config.yaml
arch: "resnet_bottleneck"
model: "sound classifier"
dataset: "short read English sentences (LibriTTS-R)"
train_examples: 26041
gain_aug_db: 6
time_shift_ms: 50
n_mels: 64
hop_length: 320
input: "log_mel"
spec_augment: false
win_length: 400
targets: ["voice"]
num_classes: 2
norm: "batchnorm"
hidden_act: "relu"
depths: [2, 5, 5]
kernel_size: 3
stem: "single"
avg_pool_shortcut: true
widths: [256, 512, 1024]
label_smoothing: 0.2
loss: "cross_entropy"
head_dropout: 0.1
init: "lecun_normal"
residual_init: "scaled_by_depth"
optimizer: "adamw"
learning_rate: 0.0014
beta1: 0.9
beta2: 0.98
eps: 1e-08
max_grad_norm: 5.0
ema_decay: 0.995
max_steps: 21900
batch_size: 64
epochs: 53.8
lr_schedule: "cosine_restarts"
final_lr_fraction: 0
warmup_steps: 1090
weight_decay: 0.0
Rows from block 4 of a small sound classifier, named by matrix and row number. Rows with one number belong to one channel. Each number is 500 + 40 x the weight over its row's rms, rounded and kept within 0 to 999. All counts start at 0. Numbers have three digits each.
After each channel's rows are labels from the 100 clips, of 14976, where the channel reaches its highest value: "responds to" is what is common among them. Only what is clearly more common there than usual is listed. The data: short read English sentences (LibriTTS-R).
# convs1: 3x3 conv (model.blocks.4.convs.1.weight, 128x128x3x3, each kernel summed), inputs 0-63
# convs2: expand pointwise conv (model.blocks.4.convs.2.weight, 512x128x1x1, transposed), outputs 0-85

convs1.114:558470414465430490533485450474554494492531446431565453435517484470465482564527499460513470453518510513493478529505456517490529453490502495511500493517472452477473419536447517522545476433506540
convs2.114:541499591450456448496485497506509534429520523508558471545544513571482480474505531561558514531486504601505545485546538569493543479523516509470476458504506529465459549481523500543535497578445479513439459471509454482523424474490422476515532548450482462516508523
responds to: voice: male

convs1.48:563481477444424539507511506446566480457537515472555455425509547491496509566482464452517476514527522522418467467467447527526507415506507447483496512539485492526465497526492534542563466469465576
convs2.48:558478544480493561457468554371514477467470468503569451511494472509436500463417576543568539491493554536483497484473531522533504527457497477533484480523472499486494555508474549457516544512427503501549522533529470510498505518510430480456540530484444413499483593
responds to: voice: male

convs1.126:471561542513567489591505494513485477486479542452475554556486467524517562501493581448514557536480528460603540528491537488491492580447516546524533494496527541490558560516532472476458565560519502
convs2.126:527520527469544546529484478503507479495524458442458460504445506524527464452497508468460501514502460527520512502462419459515537507479421511497513525511446474541481501557494534450402519493548518511494506470487530504442543512501517487507445436543494482477432505
responds to: voice: female

convs1.116:479520491535555497545510512495508460556463521483482569573557489503533528531476607453514549525478494437576515584495571460480529572467538510539510455477545535513565532508505509469466547522542541
convs2.116:504466568468487424523451494466559488449512478407487498418411492545463490485481539430492459501552488500499483450521447496423508459479453496527445541456407424484495465486577442490469473455492449490529548476514447490442526497555491496493496522490493514495452475
responds to: voice: male

convs1.105:522488425514461561502444513490575490496493394445518517535494459442478445484535498553501447481524517528484553487532459518557484490526444568443583555516453453444477454496444479506534463476472474
convs2.105:478547467486461514471479473458460481454511475587408486488458477558482538464495518444496466505477481527533522475495539434405510530515484476501482437583514540501419456515560524452508568582450505537622453504510452501568469564566484576524515489548425425550526511
responds to: voice: male

convs1.32:513448542526430526526531483483524470445515463490526425423545541494465463503525411481502469452509508541425481462510450539466491398509515475500567569517444447526459488502453480505530468485475533
convs2.32:528478522510504545544482562437543484491446530558535483559516472505561530529476564481533490502543548493484541558513498466542444514549463502509470580519433488470454490506485586477541437506459505526517550540489501492525532565461511476485541473525493464525507611
responds to: voice: male

convs1.42:523466522482435529488487524459558575447521478463529457460523497532510421550561455530488511523542522556433489474496445557530481431573495454452472485536500447490493430521499488551560492447502547
convs2.42:493406422552557565504535517550448488431506491528524531510512491514484479503490521501554499578445540485445453470520496543583476487525530530541523472572501548515515554496466525562521421436461561489406509493516449478505494540519445514501559550519527553533552457
responds to: voice: male

convs1.18:548467527479448558510490518433563517432550469461519459464533515530487447563519496516508542491536550525442509476478446564544444437562543473488529517517474445497496433502505502550547470464502553
convs2.18:567421539534488522443521557513524474440428484473529500447503471568499573432478605507487519509510476547367506465517491492544558443519456523524464576593415490464576519482500515501489519504508461496493467575487519488463471528510503457501580423496451502570439528
responds to: voice: male

convs1.75:487541561439543497525455502389482529526525430489457516502446450482439488517501545556520487466537508487585558463476497495509442531504473569487466450457468470459467512504453457505442468468541511
convs2.75:597443544475564508473534517483560485523512488457442510434475502514512509493474595581445505496517533490435615437453473481513450503534516511505422570578431463526446535547541435493495504466520491477497456602486489412510436493512435534514535508473466478568472532
responds to: voice: male

convs1.53:476508416534497451441495490437448473471473532520426520497483516463468532486507492501427472479453432509492460437566523438455423495464405490450507531455474530499477524438458514457457458535463434
convs2.53:525509549457485442519390547527431496427534499527416484414527565448534464529540452464523529544457487504563519516502504487521489545500531486542530501493514507447494471495514500433555519486462482464524513469472428489463554410558449496514514532487530528446465510
responds to: voice: female

convs1.92:545432569472416494536519488508537533453502467504519450433488528470473515586527424512506479459498512510409481474516460506478523442517530427503512501513435455517450494485512496523502469504489584
convs2.92:463544495444439562566524459474572509523475484532518510471518514540475484435455541535461513529473487518463487515464522475526551454502513467486515467478471548514530514510470563482578486543479460499551488525489446563529493518519474483452518472510544494431499506
responds to: voice: male

convs1.19:456495566502490486511553527469514500517474560524470520517487525604541470516505470567445582554462468467492460527499497513503522491501508459570471529470571529559574483463565536516469581525457531
convs2.19:513464490473429547552476449486527398484512448406457500386511455507552413394493472470414425460496381436437508455468550461528525503489468509498483516526417444499487526526457467490436478448563491490462528515443435497464448545454468484486440515458497528476513512
responds to: voice: female

convs1.20:521422422544461524431447492422446519575535488504465479483520430469506512542565513554457540462539495548471378550514504501429476531508489492523547558491540503456525518508486492514499489484521425
convs2.20:537493535457493472504394505433556457421496500513502499440477511540546477526504491512538451470445509417479552498456516458503521537545489525527501477478433551533525502451531455484599571564492521495475540502462489481563511537493431490478496451445568490501438563
responds to: voice: female

convs1.44:502540543503521525594447577427527498512527432538488492513515495514434498530504507535508550492543538489573603433527484460579478500504467517478516490466459444445482523441507559511491492485544506
convs2.44:533493567461460537493507531501508514529457487473470565451459463542486451498489555499460536483559546525495563475515422583477475472494443493527406571556473467512543522539602471452528540498528502455485437506489504478491497494488515505497529485482532514508442525
responds to: voice: male

convs1.96:556524551499533572541417531549548522449565487521532529497460476509440505521527526449545488480557573543540553494489503520579553507521502509459548491535455517415462505546502506513571470495547510
convs2.96:475480486509533514486481480504507489431494399554516433477509466475521512465474557524488502529445492500429474465479517531459499547544513469537514553513468526546531569468546506483536476504446461508496468515514567564476509619460526537507556479535431485464502517
responds to: voice: male

convs1.101:513496501571486578503502541573484479448565514512529492455505561483440519466474453509531452490567560534482471430546479534559453469537487515405531560531423486486435506529440513524555463504508470
convs2.101:556529519456491437487451490560527604456483503481537502465551452499569464487522550538510554490447480497541486446530457509514573552581503543567589532521538471528588527518547467501545430548460536542527470494546501533468582484504514497596546550537551580463526499
responds to: voice: male

convs1.106:498534527388524502484510520466542506484531454490527536553534479557542498495486564513528554515524510514512567594359523521527526538521531501518473417520556498498553477519508458511543553466533554
convs2.106:537478499525482471551481487438478460489495480451514485542461488498519512470544479509524516503512532527525542408485463514419496469575486560508535475508495482481497493539502464501474498471472528445509497477501473509520491511455480462537538475518429460467547529
responds to: voice: male

convs1.16:488480525519522427559493446529502478519443447485506519513514432410482471567532446538497434454431499509494507494541492498442533486501522507521501480472476442482462491505403422520500478492549608
convs2.16:440506513461469517494471485427517506541460507500547530516483501525481590464528453474470486505513480557503442426461500420464565485493442488528523439562463511472498491543504540501515466590503492550583480523590482516506468484559546524459496457569444493447503473
responds to: voice: female

convs1.81:481549374546513478428472489459447484489465517505449522512492469465478525483503546500476484463453432501536514447545533494441446513495424524432507553461468525474478538445460497440479462543470466
convs2.81:532494521431434456549423447504479505440497467519459470489475589457470496570560458512490489506484481520589484454484493498459491559564559513534460484477541434429494438491518502479499531528474507479537544504506446505455501504529475518514501485513600496454514517
responds to: voice: female

convs1.28:463560529478553429460481440497445473578468493514488546555453489543524497467496535524487482487436441439586541493458509429435518538433479528530482411469501491491508499522472530469476479515501450
convs2.28:515500571488458519525513476553540543504531482454542556476525450455520507477532500505508523494540496437505485455515455509523504388540499513596531521534518471440499450457583466477464512551521541518546559512569429472479561488513501524552547514535469510465462486
responds to: voice: female

convs1.25:435552523458503524485571458457508521486525555492543506483453517490475556465479462466528526506539505537514523457497531573426459500591488532557466505535503552538478550489566464503502507526535536
convs2.25:507512481522484516553520494430544443557480484494425489510467469483449462527562533501466493526584508507538501557409465520545488490478481545514439453500498499508412491516540523447545489501541492456489509404494439530437459469523504405489549424497457448497544502
responds to: voice: female

convs1.66:475532529499529471501561447529479517514465534460506529553504560455537531372489533461555518536459490472541558492485557490406438528534525502462452435534544549573520518516544469493473514553514502
convs2.66:485523506511481414551530423477484503515567486474446487503406539506564421507540471467443403440492467514534463525479509525449550484452430528492495490443496471475462429503447487482490484446528508446483559469511441503540446426602453522489528456430486525470525486
responds to: voice: female

convs1.103:608495498464462546536468493521584499446542440448571467501528510524500424536532531506519491498525551533483538535489454538484554456530494514503552524526488463466481431527478501553581504424500522
convs2.103:446534464497437507452448458488511497407487436545496427553448547426570494418487528459526494541445472498502442444457527519448484528482517419465442521497458567521466506503529576454508471537436456581433431509529518545505454608471470539462549524526442488557523511
responds to: voice: male

convs1.68:548460546516446477506515415509540496528500461468536442459503486478479500579494470542479466460471495512407412520490447531436609467503545463563518518492491464497440459535494556498523466489475535
convs2.68:448582439483504466474516494551576482431508511570486513486511538538499490466496519547505598448465510535486548498557532472486523503532548443512552501485572559406471516461481577550498432532444516507436497500454530502556550453555555607524515525394499566490447431
responds to: voice: male

convs1.60:526430511521431509485466467496519479498509464480510403410485500481471447530502432510491487454499507509430469506532399508477546413489501472529542536492482431470445429480494517508527488471480519
convs2.60:516477519544527522448510504520477478487439529517507457540495529500547485537418525515600516555447550445528494509493497483483468500482533469440483405569479507544497472494458633533486413540420518542474511471507549516516507531517493542457516530531468522430510523
responds to: voice: male

convs1.24:558487531511475588474462535511542508470587522473567532458465524515469501496552455436533487482594579589499484469512511558496471441562503530460589536525443527475493498548483487553568477503557496
convs2.24:551441554527566504496482565451545520425431449511537502501464443517506436490426573512430472513487497444421498485466454523480532570562499531558490551502445510526595544543539524504496498506545527447536476523507517471441521550498500525528565456433474503526430491
responds to: voice: male