A small sound classifier, trained from scratch: arch resnet_bottleneck.
Rows from block 5 of a small sound classifier, named by matrix and row number. Rows with one number belong to one channel. Each number is 500 + 50 x the weight over its row's rms, rounded and kept within 0 to 999. All counts start at 0. Numbers have three digits each. After the name is the row's rms in percent of the matrix's.
After each channel's rows are labels from the 100 clips, of 14976, where the channel reaches its highest value: "top examples" is what is common among them; "band" is the frequency band that holds the peak. Only what is clearly more common there than usual is listed. The data: short read English sentences (LibriTTS-R).
# convs1: 3x3 conv (model.blocks.5.convs.1.weight, 128x128x3x3, each kernel summed), inputs 0-63
# convs2: expand pointwise conv (model.blocks.5.convs.2.weight, 512x128x1x1, transposed), outputs 0-73

convs1.107 085:531455474456479473438446454439463484483523452509600496502527504450443492524466434462497549543434584441468488572548502412422614491479549487461461435479501525520471427487534463401453438535448466
convs2.107 114:576379433519474515504568480556507484569470493498523525506520551540478439530522498526481507420501577536480468550454467534491518503494459531573599510538581429529581440492516528577503375527501560443520478444488498516458498480
top examples: voice: male
band: 250 to 500 Hz

convs1.5 120:472431506489563513487550515446525501400518588483554477388461496447446469430473429486525530406498506545522411549566439414494558483567493440432422456457428448428446511470514406483519454434563578
convs2.5 101:613553471431433462491514471532493538410549459526521453483519403568524529498449515476513518471454483568573462523476520540490579498503517551495528530541492557568507477444569514504602445555567498593486409501519507498508571607
top examples: voice: male
band: 250 to 500 Hz

convs1.84 117:507428515560586489452558583449550533419480589457478444379444526475482431432476414514483558378477449490534427452468451460446491544608461477450420471472445396414504527513515433471540459426500525
convs2.84 104:481620473444393451443458488497493514436521481549445487488414426615497539472425563485506477419422477527537516493490448539514572559466445499486489520522551460494492508459507479469538486505508465535515480560495513429549514576
top examples: voice: female
band: 500 to 1000 Hz

convs1.6 111:516502468470439473485465487492495520502449424493526567545530488466538531471501551520432429561487457490439559501470503480516395415459557487506504477492513559585481514528351537477511537517435413
convs2.6 097:442495471460500549485481377443472420534492578538405412483400546472450514559550490501519476495539394427468463475395467536420482473601493524530417449586472431453423494552463470455541490544445479473509525493466433504487440544
top examples: voice: male
band: 250 to 500 Hz

convs1.115 081:522492474536538393473479506489428511507463538415347484442446559474511398441481515487410478441438436485451493378436450471488399584542422546496500469474454453448588466491519474501476478458512469
convs2.115 111:498506557431474556466515431419401406484540500532468439496426531499483533451482464422492493491510409519448510499421467524412443542490441492510485369412458512447467522532480452470560510400507432522502504511399505476481464589
top examples: voice: female
band: 250 to 500 Hz

convs1.10 097:547497421513535470433529531426397453565441502445391466569495539490558502459500497510481448540456452400391570400397531494456452514544402475500469529538453476531413533483485540515486568575551493
convs2.10 102:481497510432479525489364445463543540471460492554495454499470558452447478496471508429527355485526450486504407414409442488516418502520406512556381527520466487489453430568464437442499463477504417533418507549476459518389511498
top examples: voice: female
band: 250 to 500 Hz

convs1.21 107:501523432513524517467554477511453453416525564412487529491407419432441479405468519435508462501443476529439425530591409452515502425513488494476543450420455453505487523437546439450487442428536525
convs2.21 087:523487513433566468437468463424394460453587500478491417439503518434522543546486468459580407555506478471623562491483534417554426548546492427433421423356381495547554539490464508463524558386465526515525537484459603547488490427
top examples: voice: female
band: 0 to 250 Hz

convs1.103 081:501491424426356552444388475502499505521568399499560444495523582488441505496446492475597549499522479440537498527554520415414558548445519522473422501512472505518458432439445505565458485520510469
convs2.103 098:521477538503491520558421542520537538507410487464497513430470534544430511456489564548508465477536468452489613426429474531461507466580503543492501431506469402434485469516497479604523493581404556503529520574466565549442443480
top examples: voice: male
band: 250 to 500 Hz

convs1.12 125:460437439431487549439461400489460474461521403445465480437515479453436456474432483429475520481470458421505470522480455448422472459406467451449427453454440520469478387472432457454416420477435505
convs2.12 094:583546552516561438496443555501508577473440505476521523408409509515521442515464546570442554408492505366493528510483451545410511362489486512467421525550538446466480520502573490414475548564468529484455490477514434472515461543
top examples: voice: male
band: 250 to 500 Hz

convs1.91 081:477542525496545513501532480538464477542541506500411577570519520473573492480493597518505461591433452509379557413449520524549366430493497448523528484492494577572501505480408559449481574524525464
convs2.91 100:481482537392482587585394466422438540453379502519538534578519569508567506535420531489517452548452492521477566420484463492474458502499465559537444470507464438545434510519459493395574510503487279533489540553427527515428489512
top examples: voice: male
band: 250 to 500 Hz

convs1.81 073:508496484461447449525420422497492540488379513528584528564487570471522542520510495517350457560462497500497515605587559456494424494447521481459546474492476523488448465517570497468474494487476539
convs2.81 106:607442546552486408538433525503481479510401494535473489585550433481484402527518506478485520507515549468503444546484471504405545475481451572501490495482531481521475349547487490516455421445448451455536580506466464506494507514
top examples: voice: male
band: 250 to 500 Hz

convs1.8 092:475491379512463428445519527453502461547416552540498443512478585520474486463474472481414497466597470454481517438426503470447473524484502497490458515560484491491519507437399510560561553488465505
convs2.8 108:473518556491473594467598502510551567531538520418493472465464597632455491482529492420523535576530441543476448486531509484487583561549548542542462499515567416427501476525501477499543465584490540477531475425445410562440542485
top examples: voice: female
band: 250 to 500 Hz

convs1.26 061:578548467527462450483482474489455527564510369517508533561533547485577517486582555546467462605525505443399563469439522501560416469473497450479561496505484517560514512566390562507487511573462365
convs2.26 102:381516464462538531506500463484541425490436471527377466558446584522503571483513522458471426536568465507449443417416518527478399397632422452470479498514422457424465546561555466472515482515473474514424504490417476542469450509
top examples: voice: female
band: 250 to 500 Hz

convs1.110 115:494540478503425431468438488483458495518454393527475543517532450471533512458509542519439448540501503464443532483441518445481393453431512456454524501481435541519450485489452533507510499532396391
convs2.110 095:450486503481521602510531482409534402479482428567500536453501569468466487584486565540402474504547458529466436542497477441422467463628470577442469448530451486512450458570517484541526462486438521518446495497364507484454510484
top examples: voice: female
band: 250 to 500 Hz

convs1.78 072:562442527493461443523432475622496516516513425492437463385430549505482404542501493493393435407482444518514406523510514519468488557495483559552421494500540402454634523551561516482487513459476481
convs2.78 109:498414510472411492584538550547501542517507508410517566414441456504545473462518570531514473534513458458489483495498428515504547434528449580549494495508528358613569400489514444544484456512472613424503501487564490488483495491
top examples: voice: male
band: 250 to 500 Hz

convs1.72 124:576409430510515514467532475479482554410473513426457404474505643554486429580505459516501526479458483470520456459460446529429507577520471562589425529561578531472536439537468416562455452478459521
convs2.72 097:566547630417515461563459523438487483464588470498506460481514546507497495563549534578481480559460470444547527549484520446483470529573517464520466474499463496494476526517507469454545473489453400495524577531503550489486488518
top examples: voice: female
band: 250 to 500 Hz

convs1.122 098:489415485464490600452497480447513509500550486448483455534557508471526507438497471520578493525531499427547539547530523457407517444439505393435388454511487630454417500488316537507483536564438540
convs2.122 121:536564627477437511497474554465542482475466446570470513430539482589490553491420615553506522389435505489446562435500539613476525482491428480562440496480517573444454526499536522445549599613438457563563518554520450474512509499
top examples: voice: male
band: 250 to 500 Hz

convs1.20 100:499538478461435445483421446481475520529456380536555561533564462435567537444542559520440452561518475477439542536501514480531400431437542471466559493466465539577474499535445541487488557520454411
convs2.20 089:436454488521455545457505453427493414485474510512452374540402550544471519524480502475479463503532465525531482431461469473435396409551495480427448450511432475457454561430508489487585487476474486443451481487449361492509473531
top examples: voice: male
band: 250 to 500 Hz

convs1.30 114:603465395533525523402516505440432472442556465410464497495556592499461485564462461446546466527437552414418484534469467482400502547536465585555457493507512564497544522474490483498391481510527507
convs2.30 096:516429494551477457569528511549480488433499475547450485409470554466518582526474510467493491546422491411583504576510495524460479515549518513523480616538512489475567517468548490548522455457416507525554494433489537481515632436
top examples: voice: female
band: 250 to 500 Hz

convs1.93 112:609463433453460454479468451514438541429477496461442441449445592513486483525508436527460461469450492463477445426386420523434402496506442580541491516544539513459578461521479444529475478423447433
convs2.93 094:517432441501529484498583549505554452448549494475507493487474481465545523588536574516496406563406459470627515578469474537453517518545454459490536434523434483540565467468528527552484490496503461493595507481519543561515441521
top examples: voice: female
band: 250 to 500 Hz

convs1.33 078:507472380610504486526558549486520517478382558479513453456444489525460469456526405485388507479554452546479445522538520495508496560515500437544469568526499452436412560509511483601618526457466560
convs2.33 113:497498548390499485546404461440445460463527496475487361518430531530573511525564501513540465581424399560537538485448517501495449545541505527474445531472390408603484578493496488444444561532579406540559607448458623533424505496
top examples: voice: female
band: 1000 to 2000 Hz

convs1.90 082:446531497493453454508488497474477495473382441544441589484502559576507504545491542512378416506504478572446492426377587522516385478436478485567518541562514465544455494496443524572493492550425489
convs2.90 097:534480558374493433524428476465536490449533530506454494530514554431429465538546575491507460458553456503506582480510540523420576454579531502511447464484506459426417377484452508465479509506488394517579547437460452525464525441
top examples: voice: male
band: 0 to 250 Hz

convs1.76 080:552427484519565577451541512454495509469505532394417478429453497419548431477543510550457513444487407472573458404463464558473485489537490439494441448470460495419502529544385550449556501443532547
convs2.76 106:542531558477412513478411546491525535470467461583404536463552443550540568380474573547499471418454550519509510459479427587468500511497439481556480538507507471523476559512591501435438509577454394491459465642511536452526439562
top examples: voice: male
band: 250 to 500 Hz

convs1.22 105:631467424452520442437497444486426515417493500435429439493480649510498539549506413499397509535457529437445458444445439516444428546526411636544537484525528485487585448514515461487464430467491468
convs2.22 094:501474545504462435554499483492486523418563363529495520568416537446511468584563500595483448494489471392568533607465441591452543527525475511513551451459422451577486454521489478519526486449529489470561485540490525525468488523
top examples: voice: female
band: 250 to 500 Hz

convs1.53 079:531486499491470395504439464530539505449385480499519482443385529473485450510522473518392479425546434535550397484498437555505468507475534588555487503510575441461589487531532415504519419413457441
convs2.53 093:594426537438435545557521436448535503650463462517501471470441430471567506439546588500453550480533481508486430428469491508475500541517346615397478466472452483567453546521475485448481480442385534538520410478510528466473394519
top examples: voice: female
band: 250 to 500 Hz

convs1.23 099:594480401473478488401497509423419464474498503429378465472488659531482496548490444470439477528464543481377492441447515520462442526530385602569507501563555525458604507462473499554453476463476440
convs2.23 099:502478574450530473508514495501528483536552474513476534531602588510527445520529538528461475489455424517554554545464455520512531517562492503453498474523423444554438530525500562577531463529472449496608529561495518551469515535
top examples: voice: female
band: 250 to 500 Hz

convs1.49 097:524452521531537525498549527518484551466593565439454418486425471484521441524565438521588513461466472477485425441514378475471558483564404497477487499497505493439473490533545462506478486392571537
convs2.49 108:479446523400471525422449470490525516481492488540545478496541553515562565452395479469630522464526504558458442471564509547632475617445530443514503496478467518468454510498398547550558536485408462620473520418471441567515484479
top examples: voice: female
band: 500 to 1000 Hz

convs1.118 073:460567444520493553473537525543471500601513521484482554588553468494540553457520600507495469582549490497490581426473560472472418513529560433502500523554446542574430491471429617547538597526550536
convs2.118 087:556461554466493489519438522466501459539404523570359485548459486470562524482564529533522482511517505468505575423564419531409450512608468533463410477517452474495407559577537525406484538522446414530523451485394478494487436554
top examples: voice: male
band: 250 to 500 Hz

convs1.46 075:504488524461560592478553494464387508483568551457356508508488539504530483528482515466572503523444469422372522421437497442503447525529420438494451491555466545509448491475453509517505550546543508
convs2.46 108:454520517437435541481423373492414439467489504568559439522492534488472517519523521512598466572512429552487543518443510462526463520554497478532444440402480466488486458523412523545537515405467413538451488416461451604458485465
top examples: voice: female
band: 250 to 500 Hz

convs1.16 098:461434548494541503506529529456597542437524595503518415389402507512510441478519417540535582374546470531580381453539423465532570467558518440477437487501481473443440502507496443508564485404509561
convs2.16 103:557570489439392551493477514481523477544441365604532540376488456536475610419481585555601471490460543531471484475499476536532567481460450473529528491519542487498477423462542501484578501498541450509484411510480540473544565486
top examples: voice: female
band: 250 to 500 Hz